{"fused_qkv": false, "moe_every": 2, "muon_scale": "match_rms_adamw", "orthogonalizer": "newton_schulz_5", "adamw_lr_other_params": 0.001}
Rows from block 7 of a small class-conditioned image diffusion model, named by matrix and row number. Rows with one number within an expert belong to one neuron, the router's apart. Each number is 128 + 24 x the weight over its row's rms, rounded and kept within 0 to 255. All counts start at 0.
Before each expert's rows are labels from the 100 images, of 14976 (inputs lightly noised), where the router gives the expert most weight on average: "strongest on" is what is common among them; "patch colour" is the nearest of a few named colours to the mean colour under the peak. Only what is clearly more common there than usual is listed. The data: photos of plants, animals and fungi (iNaturalist).
# router: slot weights (model.blocks.7.mlp.router.weight, 16x192, trained with AdamW), inputs 96-191
# up: expert up (model.blocks.7.mlp.up, 8x48x192), inputs 96-191
# down: expert down (model.blocks.7.mlp.down, 8x192x48, transposed), outputs 96-191

# expert 3
strongest on: class Aves; order Anseriformes; family: Anatidae
patch colour: pink
router.6 [143 164 142 129 129  93 126  88 112 168 155 119 136 111  94 116 143 164 140 108 120 176 138 165 126  78  85 145 139 127  90 155 107 116 193 159 151 135 146  84 129  98 140 110 125 143 107  87 124 162 154 141  97 158  95 128 148 121 128 132 116  96  94 130 134 117 134 103 172 131 155  94 142  84 121 119 163 124 132 120 126 159 146 135 144 117 119 104 100 154 140 142 120 121  57 138]
router.7 [135 108 117 132 108 118 115 125  83 128 148 108 154 120  93 147 166 150 139 160 139 125  96 142 118 131 155 189 109 109 158 111 122  81 143 131 110  99 113 151 110 127 131 149 125 156 160  98 136 102 102 136 154 121  97 114 106 106 104 161  75 133 156 159  85 126 132 136  78 164 161 135 105 123  98  69 124 121 108 132 110 135 112 134 133 151 121 176 155 134 120  79 124 131 115 143]
up.12 [125 135 140 136 131 152 138 127 119  74 131 127 122 120 138 128 146 128 144 128 129 103 128 137 131 129 128  95 128 129 137 108 255 127 112 126 129 119 147  89 127 129 139 126 128 120 142  77 128 130 129  93  85 140 123 128 143 132 128 150 156 127 179 128 121 161 127 128 138  98 128 124 129 128 128 160 132 110 140 129 124 191 136 130 145 128 128 129 103 120 129 137 150 129 120 128]
down.12 [128 127 132 104 196 128  63 128 128 119 128 106 140 131 126 142 125 128 153 148 128 132 103 128 128 128 128 108 128 128 135 159 216 128 128 128 128 128 128 128  91 128 125 128 128 128 135  54 128 128 128  81 108 128 113 128  77 126 128 128 119 144 134 127 128 115 128 128 138 128 128 128 128 128 125 131 136 130 128 114 128 162 128 128  99 229 128 128 128 147 128  45 128 122 128 128]
up.13 [126 137  78  87 127 113 114 116 127 168 131 129 128 140 125 137 102 126 129 127 126 169 138 133 132 127 123 136 139 130 122  27 132 127 129 135 124 144 128  89 145 122  33 131 127 144  70 124 135 129 127 119 147 136 106 128 130 172 125 126 131 120 132  90 132 139 127 119 123 110 132 127 121 129 125 219 128 128 132 105 132 151 126 128 147 125 128 128 129 119 125 133 120 126 121 133]
down.13 [128 127 131 163 127 139 141 128 128 125 128 135 141 136 133 129 127 128 141 131 135 128 125 128 128 128 128 129 128 128 135 151 126 128 128 128 128 128 128 153 148 128 131 128 128 128 131 147 128 128 128  66 137 128  99 128 207 101 128 126 129 126 138 128 128 141 128 128 127 128 128 128 128 128 118 196 122 113 128 107 128 131 128 128 145 140 128 128 128 124 128 120 128 130 128 128]
up.14 [131 117 138 135 146 123  85 121 125 127 128 138 128 127 151 133  96 126 134 130 125  97 124 125 132 130 136 122 147 127 129 168 144 164 123 114 128 149 126  68 128 135 121 128 123 127 130 128 127 127 129  92 123 129 131 125 112 143 128 126 139 147 125 124 129 124 134 125 130 133 128 122 131 123 128 129  89  90 126 116 106 182 134 128  98 125 128 153 133 158 137 128 130 135 122  71]
down.14 [128 137 128 114  99 128 164 128 128 141 128 131 136 119 128 124  93 128 156 113 149 128 119 128 128 128 128 112 128 128 132 128 122 128 128 128 128 128 128 176 112 128 134 128 128 128 119 119 128 128 128 127 141 128 130 128 111 135 124 133 153 105 106 127 128 122 128 128 146 128 128 128 128 128 112  94  82 102 128 147 125 229 128 128 138 103 128 128 128 159 128 105 128 132 128 128]

# expert 1
strongest on: class Aves; order Anseriformes; family: Anatidae; order: Charadriiformes
patch colour: grey
router.2 [167 102 130  90 114 120 142 112  74 143  99 142 121 128  98  85 132 141 133 163 117 112 160 146 117 157 118 131 148 112 154 147 141 136 109 115 132 111 105 110 136 129 122 154 107 132 154  76 112 134 127 135 141 106 123 145 149 111 113 103 114 117 137  95 162 122 148  91  96 136 131 108 142 134  96 112  63 104  91 117 128  90 125 163 124  90 144 115 108 132 147 140  79 110  93 117]
router.3 [143 114  65 144 109 139 126 117 159 129 100 147  99 127 122 130 106 183 133 110  92 143  90 159 115 133  94 132 136 114 125 126  67 160 176  86  92 145 134 117 143 133 137 125 131 120 129 114 135 161 146 111 109 142 120 168 132 128 120 137 148  82 146 149 124  99 110 124 140 148 165 120 169 130 151  93 108 118 141 111 128 161  98 138 207  79 136  99 160 144 132 122 156 159 140 185]
up.12 [131 144 116 108 128 143 126 130 128 160 129 153 118 127 144 144 177 129 117 118 127 128  70 138 146 115 127 106  75 127 127 161 144 122 142 128 143 133 114 128 136 130  57 122 136 131  84 128  89 116 126 124 130 126 131 125 127 128 124 128  66 120 128 164 111 122 119 125 134 117 126 128 126 128 121 244  61 127  94 138 113 124 129 124 108 130 128 105 119  95 125  83 162 119 128 110]
down.12 [128 134 151 127 152 128 129 128 128 152 128 126 129 128 129 131 212 128 169 129 163 128   0 128 128 128 128 138 128 128 173 147 108 128 128 128 128 128 128 146  71 128 113 128 128 127 213 136 128 127 128 112 128 128 137 128 153 129 125 128 126 105 168 158 128  97 128 128 189 128 128 128 128 128 125 128  76 133 128 118 128 109 128 128 139 154 128 128 128  89 128 110 128 128 128 128]
up.13 [140 129 146 111 130 119 124 133 119 128 130 127 134 122 133 111  66 130 130 127 111 126 113 127 129 106 134 134 133 139 129 164 121 104 126 129 128 122 129 130 149 129 103 124 129 121 231 114 136 137 128 157  83 129 128 127 110 112 128 132 126 117 118  84 157 129 126 127 110 130 137 124 119 124 125  94 136 125 169 129 127  42 126 130 165 136 123 128 133 241 128 128 138 135 120  74]
down.13 [128 118  67 114  80 136 121 128 128 111 128 171 128 158 128 132  65 128 123  94 129 128 132 128 128 128 128 184 128 128 116 131 108 128 128 128 128 128 128  38 161 128 142 128 128 128 131 114 128 128 128 117 152 128 194 128 198 117 128 128 124 125 137 128 128 132 128 128 130 128 128 128 128 128 128 140 122  86 128 141 133  45 128 128 124 117 128 128 128 255 128 134 128 102 128 128]
up.14 [137 121 220 169 128 103 127 133 132 171 126 142 123 130 125 139 161 137 132 140 128 130 103  99 117 120 136 122 122 131 143 133 114 134 128 137 128 144 131 149 125 127 117 118 131 127 139 171 128 128 118 126 135 128 136 136 148 175 127 128 106 125 126 135 135  18 157 128 151 130 129 128 118 129 116 187 142 143 117 141 123 124 124 126   0 134 123 127 124  76 130 140 128 123 155 132]
down.14 [128 153  71 134 118 128 145 128 128 169 128 153 125 136 128 129 143 128 163  99 129 128 127 128 128 128 128 140 128 128 131 103 128 128 128 128 128 128 128 255 139 128 120 128 128 128 156 150 128 127 128  46 135 128 126 128 176 134 128 134 128 121 133 128 128  91 128 128 149 128 128 128 128 128 131 135  82 179 128 129 147 134 128 128 236 125 128 128 128  98 128  95 128 175 128 128]

# expert 4
strongest on: class Aves; phylum Chordata; order Accipitriformes; family: Accipitridae
patch colour: cyan; white
router.8 [ 87 106 151 116 142  92 153 124  92 123 135  89 173  81 138  76 127 148 131 173 158 151 157 123 104 114 118 140 155 181 163  86 135 108 122 140  71  91 138 165 135 123 115 144 128 123 157 120 140 125 130 110  99 148 127 146 124 137 122 119  84 131 153 133  95 156 134 140 116 113 124  86 104 141 139 141 142  98 154 122  95 156 111 135 107 132 130 140 128 141 115 166 103 149 122 143]
router.9 [137 110 120 148 125 157 124 125  98 190 130 106  96  98 167 127 112 112 142 129 156 113 134  98 146 129  66 108 176  98 159  68 136 156 106 121  83  90 146 152 108 153 140 122 149  86 131 118 159 136 136 143 143 141 147 133 152 134 193 135 144 147 119 146 105 149 129  93 144 138 135  95 178 119 133 140 130 142 129 167 128 170 130 150 140  98 163 159 131 126 135 107 129 119 120 129]
up.12 [128 131 166  46 128 123 142 126 126 127 129 128 126 127 146 122 114 128 135 136 129 151 141 127 130 132 127 119 137 129 128 176  48 118 140 105 126 129 139  95 149 130 127 128 132  40 101 115 111 114 131 148 107 143 133 141 124 140 120 130  63 127 122 129 144 133 135 127 170 132 132 141 161 125 140 119 106  94 127  92 119 148 128 128 126 129 127 131 129 134 119 126 110 143 129 148]
down.12 [128 214 119 196 118 128 120 128 128 138 128 191 129 129 128 130 117 128 123 126 125 128 167 128 128 128 128 105 128 128 110 180 101 128 128 128 128 128 128 135 129 128 124 128 128 128 135  92 128 128 128 147 140 128 108 128 184 127 128 128 125 124 110 129 128 116 128 128 178 128 128 128 128 128 117 139 152 129 128 172 128 148 128 128 140 130 128 128 128 173 128 150 128 127 128 128]
up.13 [ 67 123 129 111  96 118 128 128 118 163 113 124 132 125  90  43 122 131 130 127  88 103 123 131 129 131 130 132 129 132 117 155 126 126 132 124 126 132 128 156 130 127 164 122 127 154 130  56 148 150 127 127  92 128 221  98 137 126 110 126 132 130 105 106  93 121 138 120 137 130 148 128 128 124 160 124 123 126 128  52 121 136 128 126 130 106 125 107 128 125 115 146 120 145 128  53]
down.13 [128 123 131 115 125 137 122 128 128  71 128 120 181 127 134 134 125 128 131 101 118 128 167 128 128 128 128 117 128 128 132  98 128 128 128 128 128 128 128  80 141 128 130 128 128 137 136  30 128 128 128 139  73 128 115 128 101 117 128 128  66 135 129 134 128 143 128 128  90 128 128 128 128 128  79  77 123 124 128 129 126 167 128 128 119 125 128 128 128 133 128 138 128 116 128 128]
up.14 [128 119 123  70 133 128 121 139 128 132 122 125 115 124 131 109 123 127 109 142 161  83 118 128 120 128 131 180 128 136 110   0  88 111 128 135 133 137 127 107 128 133 142 129 139 125 101 137 149 132 107 125 183 135 174 128  48 119 131 127 131 126 132  69 135  74 129 129 123 122 128 128 140 128  94  79 125 138 104 128 140 113 159 126 131 115 127 128 135 226 102 128 135 171 128 132]
down.14 [128 138  57 132 128 139 167 128 128 130 128 108 122 129 124 134 126 128 177 110 146 128 115 128 128 128 128 149 128 128 125 111 121 128 128 128 128 128 122 141  33 128 154 128 128 128 113 135 128 127 128 167 121 128 111 128 183 124 128 128 151 129 140 127 128 122 128 128 111 128 128 128 128 128 129  67 144 125 128 136 125 125 128 128 149  96 128 128 128 233 128 129 128 126 128 128]

# expert 2
strongest on: phylum Arthropoda; class Insecta; order Diptera
patch colour: yellow
router.4 [110 117 118 136 150 141 120 109 121 118 123 116 109 153 155 184 130 145  84 103  88 169 150 126  99 131 128 147 147 125 156 123 136 110 135 132 130 123 148 125 140 129 128 109  91  90 167  77 133 112 128 109 141 104 129 139 137  88 153 146 150 134 166 112 149 114 163 143 160 140 166 124 154 115  59  91 123 124 112 183 105 143 120 133 127  91 105  96  90 118 117 116 130 153 133  99]
router.5 [109 184 177 165 103 124 115 153 140 120 118  89 130 132 101 112 161 134  88 107 131 141 123 108 121 128 105 138  91 124 147 166 116  94 139 123 134 158 118 124 127 116 136 130 138 151 107 109 118 126  74 139 178  93 162 125 113 119 109 118 168 105 112 141 173  98 155 113 171 106 141 164 127 116 132  92 122 148 129  99 124  98  93 141 130  71 148 140 154 129 105 173 176 103 105 144]
up.12 [129 125 118 127 122 134 132 130 128 148 127 120 128 121 153 132 124 125 128 117 103 100 140 129 120 121 111 134 127 124 128 236  92 112 127 125  72 130  94 138 129 128 184 126 131 121 145 123 132 157 127 139 153 150 132 117 151 128 123 135 104 139 137 121 119 112 113 123 128 122 121 126 125 126 126 103 112 127 176 255 150  73 123 128 124 122 126 127 153 123 129 108 143  73 116 126]
down.12 [128  97 128  86 133 134 122 128 128 133 128 133 128 143 132 121 106 128 111 127 128 128 128 128 128 128 128 140 128 128 169 131  73 128 128 128 128 128 129 116 128 128  43 128 128 146  77 201 128 129 128 135 125 128 113 128 128 127 137 127 148 119  64 126 128  45 128 128 115 128 128 128 128 128  83 162 116 125 128   0 128  81 128 128 125 129 128 128 128 117 128 137 128 180 128 128]
up.13 [126 132 144 233 144 100 128 130 129 126 116 136 136 130  83 144 129 128 124 124 136 132 120 121 146 128 127 138 130 126 136 143 106 129 128 123 137 125 124 124  51 121  14 128 128 224 133 119 138 120 125 137 143 129 114 128 162 127 133 126 137 122 118 127 116 126 127 115 129  95 119 128 155 126 124 150 105 127 126 119 124 124 129 133 131 124 125 127 127 129 131 128 152  66 127 133]
down.13 [128 110 129  54 121 129 132 128 128 131 128 149 119 130 123 129 131 128 132 121 129 128 120 128 128 128 128 100 128 128  82  61 125 128 128 128 128 128 128 196 133 128 131 128 128 127 106 129 128 128 128 107  92 128 199 128 142 126 128 128 127 131  80 128 128 129 128 128 128 128 128 128 128 128 121 123  72 127 128 151 128 131 128 128 132 124 128 128 128 133 128 127 128   0 128 128]
up.14 [129 131 128 159 124 151 125 136 154  93 127 132 120 116 116 127 119 123 132 122 143 142 114 120 128 119 136 142 130 143 120 127  54 120 129 128 129 157 154 108  87 146 116 118 151 127 124 255 109 109 128 136 129 128 123 147 104 127 129 122 172 128 118 131 110  82 128 128 165 122 126 119 118 135 123 139 137 126 125 255 154 118 146 128 120 125 132 141 125 126 115 136 130 119 137 121]
down.14 [128 138 101 130 129 129 115 128 128 129 128 149 128 133 132 137 124 128 107 123 140 128 154 128 128 128 128 110 128 128 117  24  40 128 128 128 128 128 128 101  80 128 110 128 128 128 153 219 128 128 128 124 114 128 133 128 101 153 128 128 125 123 128 151  86 126 128 128 125 128 128 128 128 128 127  92 125 130 128  47 128 143 128 128 175 163 128 128 128 130 128 127 128 176 128 128]