Weights of a small class-conditioned image diffusion model.
Model: 6.17M parameters, 32-pixel images, arch dit, norm layernorm, activation gelu, moe soft, num experts 8, patch size [4, 4], layers 10, width 192.
Rows from block 4, named by matrix and row number. Rows with one number belong to one attention dimension. Each number is 128 + 32 x the weight over its row's rms, rounded and kept within 0 to 255. All counts start at 0. Numbers have three digits each. After the name is the row's rms in percent of the matrix's.
# v: attention value (model.blocks.4.attn.v.weight, 192x192), inputs 0-47
# proj: attention output (model.blocks.4.attn.proj.weight, 192x192, transposed), outputs 0-47
v.50 033:128128128128129031128128128128128128128128128128128128128128128128128128128128128128128128128128128128128128128127128128128128200128128128128128
proj.50 019:132111125127000129146128128116128128128137128127151128129128131126128128128128130133128129109128131128128128216131128141194128128255126146128128
v.51 085:137149145127098128127127122139128128128128128135127128128133119127132109129129128127170095130128128121128128130137101113128128129130128128128125
proj.51 080:128128128132143133128128132128128128128128128127128128129128130130128129128128128128128132126143119128126122129117128184127128123123126115128129
v.52 127:128127127128128129132130129129128142128132126120128122148130148126128145124127128122127204127127127126128072129141128127124123124126128084134129
proj.52 118:139142094133112106127128128126128125128106129129128129125128128148128129128128130132128092160128128128135127091154127123129128146115128204129141
v.54 176:130129124128101136128132123129130164127124128140128113112132128077141126128132128141131217127128127128128120000126094148128145127098127254131126
proj.54 153:117142132128120128087128166125128125128128138128137136119128127127128140128128127118128064128128128128129131038016130098112128123127121213128129
v.55 069:130111128128128128128128199127128124128128128128128128128128128128128128128128128128128129128128128128128186139122129255128128160128128135128128
proj.55 052:127138128124129104128128136128128128128133128128128128129128129128128130128117130128128133127128127128128160128120127000128128117128127128127127
v.56 044:127128128128155128134129128130128129128128128128129128128127129129128129128128128128128130128128128128128128128129129139128128000129128155128128
proj.56 024:128131118133129129128128132127128128128117128123139128125128137128128167128128127133128170115156123128128155143148128187129128000128158127128054
v.57 152:116128124128132129128147119127128127126128128129091127128127128130125128128128127127127182128129128131127128126130127111128131207181118159128122
proj.57 137:119130128122128131123128215150128128128097129128137133129128150110128134128128131164128098134141128128127123100124127139147128190045144137127128
v.58 088:128128112128128128126128160129128128125128128128128128128131128123127129131128128117129129128128128128128128129255125128128128154242128134128127
proj.58 070:136141134128105064128128105123128147128123128151194141128128131132128133128128133128128129119140127128104136093000112122141128127205131142129128
v.59 132:129128130124122128132136113126128127132128128129128126128120129134129128127138125129128106129127128147128124125128134128128128123000128134128127
proj.59 109:123110127135122255129128209134128078128139124122103129128128123125128126128128129130128124125127155128128123133132140125220128126127118131128129
v.60 068:128127122128131128130128180150128127128128128128128128128128130127135115127128127128129120128129126129128128129143128144128128237255128187128130
proj.60 055:158123128158107080130128121125128128128126128128133133112128121128128133128128155110128216127156135128111125128127054128126128126116128126128128
v.61 161:162096135127143130159116151129128129128137123128115118131131126186128129128124122136128130128128130131129128121255127108127125000127125128127128
proj.61 119:091138124124122132127128112140128125132134118123128139116128138128128128128119176127128128117102119128128134124000141126130128042183128132128129
v.62 152:130143138127105110133128110138125142129128128133129127131129127140156127128137129148127000123128131170128130129122126142128128099096128112146128
proj.62 143:128128120147097128025128140092128123128123127129120131128128129114128106128128117111128241145129128128123122136150124140124128122116130128128131
v.64 074:130107120146067123154127000136134162130123126130132136144130127141113129125132152181075135135128123126091088080125128123123150127000130136121121
proj.64 081:149148252128098127139128161147128097132139128130135144127128133160128128128128106096128122153125152128128128132103167212125128152123158109143194
v.65 133:128030115144049000138045057138129126129171124125144133109115128115105142125130127160124125127128128134116129124144184126128124131062127128120127
proj.65 144:102128125128066128148128066130128134128132117127128126124128122134128127128129124111128134095072166128111215198132182105019128149128132118129131
v.66 121:140129106128126092176107092117129127135131128056112130208118134044160130074194130131130101127138128128131128066125083104139166130126126051132133
proj.66 152:129137160121078150114128141142128137122082128072187077143128123140128150128128096144128173187099130128138129109142164177000128063130110128133111
v.67 154:128130134121127123140121162242128158157126128104130126140118182110120120111092089129034080133130127129134176129084082127114134152126128000209131
proj.67 186:128128237141110118172128143136128128132105128130135144127128173134128130128128125130128205255168124128108113197153112128072128176109083129129147
v.68 080:135101111128124137127115229135128124129125080116128130125116135191134134127128124132127124130103129130136129125125159128125111138129128127073123
proj.68 076:102137104170000124122128199128128128128129126127138133131128129000128124128128135054128214049137128128133143116107099125129128133083164111128082
v.69 045:145113107129184126135131107125130124126131127131116131093168117127135149099126116148151123138121127128131127070154147120127101128181128129123127
proj.69 085:127129135129103155111128126122128139126127128091133135128128125114128132128136111098128128117116124128128108127112129144146128126122126127130121
v.70 090:128129163128129169131174130118127132126144141125129131122116140128127126136124130126124094127129168128137142182000128143128126134125128100128130
proj.70 089:108128115124185119122128159181128134126132127137135127125128134218128124128128127127128062115125134128118132048197088101148128170139153141114130
v.72 189:123124125097151128139102099215138114128135109126102135016133123098117121116128125137128157186177118127128128101169173188114129113126136136138135
proj.72 194:164129136085124168132128128131128125141170117130125137170128149135128120128128056106128072144129139128129133172111174087122128126110099126128185
v.73 097:110128135169131123173094023122131166127130147133134128111130148078117122096166153097121185125116128138107116102058162075128129144022124091122126
proj.73 119:178123140169035065111128155148128135128082165121125134120128139160128129128131127121128085126127106128128136140132094255000128247123143110128129
v.74 105:129135089128139131001128105135129121122127128115128129129134102131129137135093125078143151129118128135211040013138132129140122127103123173119126
proj.74 113:128066138136163204156128026133128104128155128106057119132128099000128090128129113133128124000126121128135187080127177161148128069110124132118132
v.75 123:138132156129133082166128136128128135128129129144129127017151128108127128180049096213128167131134129128125134166190129136123130128103128129146128
proj.75 120:110050125108116129155128118145128088127136128074126128134128100255128048128132128015128068118128129128090157195120054131123128133129119155131173
v.76 161:125130124116123108118144123065130130094128127087127129121128123120140128132125113130124135131128128128178124133103170112128195103166075082128059
proj.76 185:128128193105113129172128150107128127128126108129126127143128128035128096128128128118128132109148128128112100176145202134058128015128163129124131
v.77 146:082142092078129122140128123146128136128070128130135137128100129127109129121113128123132145129126116129123167148040128128129146073115137125111109
proj.77 166:143211212152149104096128189125128127110118128183126110112128120104128154128128130124128089255218140128134119116132112138017128000124064129129134
v.78 100:128151082128118135043129141165128131135127128124163127212127077140141128123142129128137127127131128092132061200140128161126180125122164122137128
proj.78 106:122104143130126183149128176100128110129141130129075126133128136121128029128135132229128128110130127128127203125131121126143128064149131127133128
v.79 117:128123125162116110155117202116128111128128092130138128147131128119136129145128122127133142130123137224135129048136144128128137120116126135129123
proj.79 097:130128152127057091121128009073128135118141145140130128148128100147128125128121083098128182125146124128164135101127162130106128135044136089131127
v.80 163:119175172123144130115158053119131132127122154167099107099151127078128076129136118125118114127129123129126129114175124128122135128127127124123130
proj.80 160:155133127128152138133128178128128128123122156107120125122128102225128127128128132130128060173165104128128091051085132153204128126125048128114124
v.81 114:176111129123119138127135000101128145124129128128127125134128147128127128136127129120097128131128161090143128156128134184117126128118129128120124
proj.81 126:138120164131244168158128118115128119128153128135127138126128110127128125128121129162128085128097128128129163194150137101100128128101108131151160
v.82 124:091172122129109142129137105129129130130122132129107127118129129146122077134105133069115128137205033128130130160147098095128225122073111130128114
proj.82 125:124129110031146125105128145142128083128123127110069130132128144136128112128128116137128119207166117128132041105091053187202128093123097118131150
v.83 180:129059071125136129085147154172128125121127131077128125076140176098129080129156121129145130128170111093109129123111127141149128069129128118142150
proj.83 184:133126110127199127122128132136128132131137128096105129128128118122128170128127125175128091110090130128127155100160074122179128035170106129125122
v.84 146:138135189127038132121073119127128128131141127127125127127128135087126091129128130103143093129127140128127129255115082135129081130126129155132149
proj.84 141:095106070121200111144128063120128129129128128142115121127128117166128132128128129149128131108129122128126129153165018078178128129128162211128135
v.85 093:115109134158148128075188152133129128129127121131138129126127130123083106179105135116130134130095129129119123135102128134130002127079128130126128
proj.85 095:151113138225230113142128129133128128128100126129211142094128059131128138128135147103128099068117135128111186089142123154115128132118144172121129
v.86 164:110051120122128121129130127122127123114181149120128130129115128124130140126160139143252132130135132129126103247058128128170107033133126135142127
proj.86 186:110094029133135078175128128129128145126155128126132126128128128226128153128128127138128049078094157128128128123213128127137128032150190117136125
v.87 128:090166127113180047136157151134128128127128128123128127131133123145130133128127126119130175082137123134128127116198119125131147123043128148178135
proj.87 125:139144127084157129106128128130128127128107127128126127133128115173128128128128128157128036078178151128122122042127114161115128134124115094135099
v.88 097:126121134138127144131127000110128135128129130117128129131099127130118130128130152128128099131120139127120112107115130152144128128000131135120123
proj.88 092:132139125143128165125128104124128146129130130170124128118128131130128126128125113123128095132145125128139208120184132148000128071061134131119167
v.89 114:115127122068204146131118194120130106128093127177133128108127129118125119137121101120133071131137111120106232175130125099128132077171127121128123
proj.89 132:128129162122140145114128140159128143126098128150127142117128117148128153128128118128128181255156129128139030163104101119150128064130000169131150
v.90 068:156128146128126128170078049140122129131123128139153130125126124129130081110121129227152103128126119105113129113129144091125113236105128132156170
proj.90 103:131126065131095138150128135149128128128130128134119132128128134176128134128094128124128137122127129128118135231114138121124128211082128128129135
v.91 117:132146127134049160085211000051126133128125129131128126234125116176145195129133199075138124116099172085176034128126046221110135126170140129130121
proj.91 129:129123105188223181134128127122128126130166128155125117119128113104128130128128169233128065115125126128107150082127229097141128100098176128133126
v.92 139:133131123125118128152111133131122132132129129126129129255124128126128130094178117134204143131132128120121143119172126153135124133253132134103161
proj.92 152:106124000144111122092128138127128127128127131068213072101128091128128138128129128136128133106075123128167153154122107123107128099130078129130082
v.93 099:125054125155122114138157142132125129127126110129145126134131130125133101157127126126129127129106163128125127151099132155128097090136128094115116
proj.93 111:146127157162111138190128130125128110129106168153152132126128130154128112128128141122128102108117102128128159102204139105106128112158142128129140
v.94 066:123127161030131149156123134105128112127126126126133121000128137069128055138131122114165157128132128128121127255116130139122135129145128128196125
proj.94 062:178128110104128122135128140121128127126084128204119129158128135146128159128128120128128019135186080128096054201179095102128128162128115128152158
v.95 139:155104068132138078128123123196128135128128128128146134175128127145148129141144129167138128128126128128129102093111121135127115129122128174124125
proj.95 143:113128177127179140147128103116128129127108128114112090129128119112128129128128083135128136129076131128129220133125164121120128131118083128128042
v.96 150:128251141137122127130150119063134107128127128126122127101108128087121143079112138129135126126131128131126080040100134138121163100205166124116129
proj.96 161:139146151131096149081128060112128138129119127163093128115128156199128117128128130116128060138174120128116110057104231127208128121128202129124134
v.97 084:173119128131144118092163176142128125129129147128128132126126130131130155128126104253121103120172128063128125118090149105129126139102166123134220
proj.97 077:130147206128158131188128198133128149127106128087147198125128169203128108128128128123128133106108153128131227131108088124155128128210138136128111
v.98 109:129123102171127137130143094128131162127129125133122135101153129123151046131132129078192166128127129121151130171058104128144130120203127154132126
proj.98 131:127126000085150139164128143156128125128121128126157127130128060120128120128128114146128050127103131128131128060174056140134128132106085128118128
v.99 075:096128129128078194131097140123124065125127127130114128118116150131121130129122129109086140126134176124127128154133236134129124133080129130128129
proj.99 075:175125123221039132150128106107128128128130127135127131120128125112128129128128201185128134129121123128127079164106118121099128137097134091124128
v.100 110:088128126130125123180125145180126123124125129124130130158137140101109113105118153104129131127128119147126135125124128062128134121009128146147137
proj.100 098:132126137119185082120128104135128128129151129157126140138128135148128099128130097183128139127154132128159142127152104173036128128130101122148189
v.101 148:127129129149128129119104132100127126121114129135128130091128131131122095163193162129190181128128091126120129129112129120129130163107120164100125
proj.101 160:112141028133134132092128126128128136128131128111131095118128120105128167128128130128128100059125109128162156064129069126144128124182114130128117
v.102 084:134119154144149142127100101216133131127145138142128129126075126147090113080131128098124138127128117125092121129146125110145000149132128130128128
proj.102 081:156027079255120140145128251107128131124185128101193129127128120126128194128138122176128099132055160128119066111121137231151128171157127127089084
v.103 137:154104130119132065048209123089128132074131128110141090127135128255165121172130126149142108113112141128154124085171144112107120171122105129133130
proj.103 162:114119118062158137122128163126128131128155132136123128147128113009128129128126145111128180000125155128047128117102140122127128133130221134135130
v.104 110:132125126126181112086178039032129126126087122127119128115147132141128136136121138145093117128121128133132140078121128131118123126092129123114109
proj.104 110:128142159178223093068128112128128152128156143130132129128128069125128135128129129074128108129152134128121167079118120130124128056085104127154198
v.105 103:116128120127225133121173158125128091116126111091128131124133131127126129114124124136228182129125132121131128200143128206121152056182138177128124
proj.105 121:136159116127161140126128250080128119128131128137172129148128122164128107128129129121128041124181127128128129110162103106068128000131112128128143
v.106 142:206134143142128155115141190128128127129136128152128128131140127165114125125122125131139133129146143091125138150106130130143128128202128146116196
proj.106 148:113129000134143076183128124219128111132120126116225138127128126147128140128128139069128126105023146128128130167070054132193128162164096126125128
v.107 083:151130123191128115139021048123129135128170138158119128132127112131134128131195140159134123128129129139077128137149128093126128135126132142104125
proj.107 116:121104075156000138128128139115128130128152134124108127128128131222128126128129124128128128109067125128130132117099134163128128196147145128127119
v.108 066:128128157240124110136134128127128112124133130168129128054107123134125085155130131140125125133128118131073125128220144141115048127126129129119128
proj.108 076:133042111222103151144128198109128128128213129134097199130128083234128124128128161122128112099128132128130130130131161086212128173133214128127140
v.109 074:124137122128098217029094202107126117125128129135128128097121125088124128134143113128107039128176128134080123197022151106127130076081125101118131
proj.109 080:128073132149126141161128063137128126126131142127108139128128127198128120128132128124128161162111103128124108169159076126213128129127128180115172
v.110 057:117123082129141161129075118130128169128134122129114129122127126069122131128127134094134153130127128124143124093132130126128129126000128133128126
proj.110 058:077125132122114093117128092131128132126126128106131116121128135111128119128128106126128131085129127128196134089112128186114128115018122110121111
v.111 146:139128232103102152200092097215128119128127130127129129000137150129124103173128128101054171128126118119149129133169150122104119255120127130129130
proj.111 156:195120137129103086215128131123128124128112127129106169169128162111128128128116129070128074130156113128087128213136116116132128255133129136127128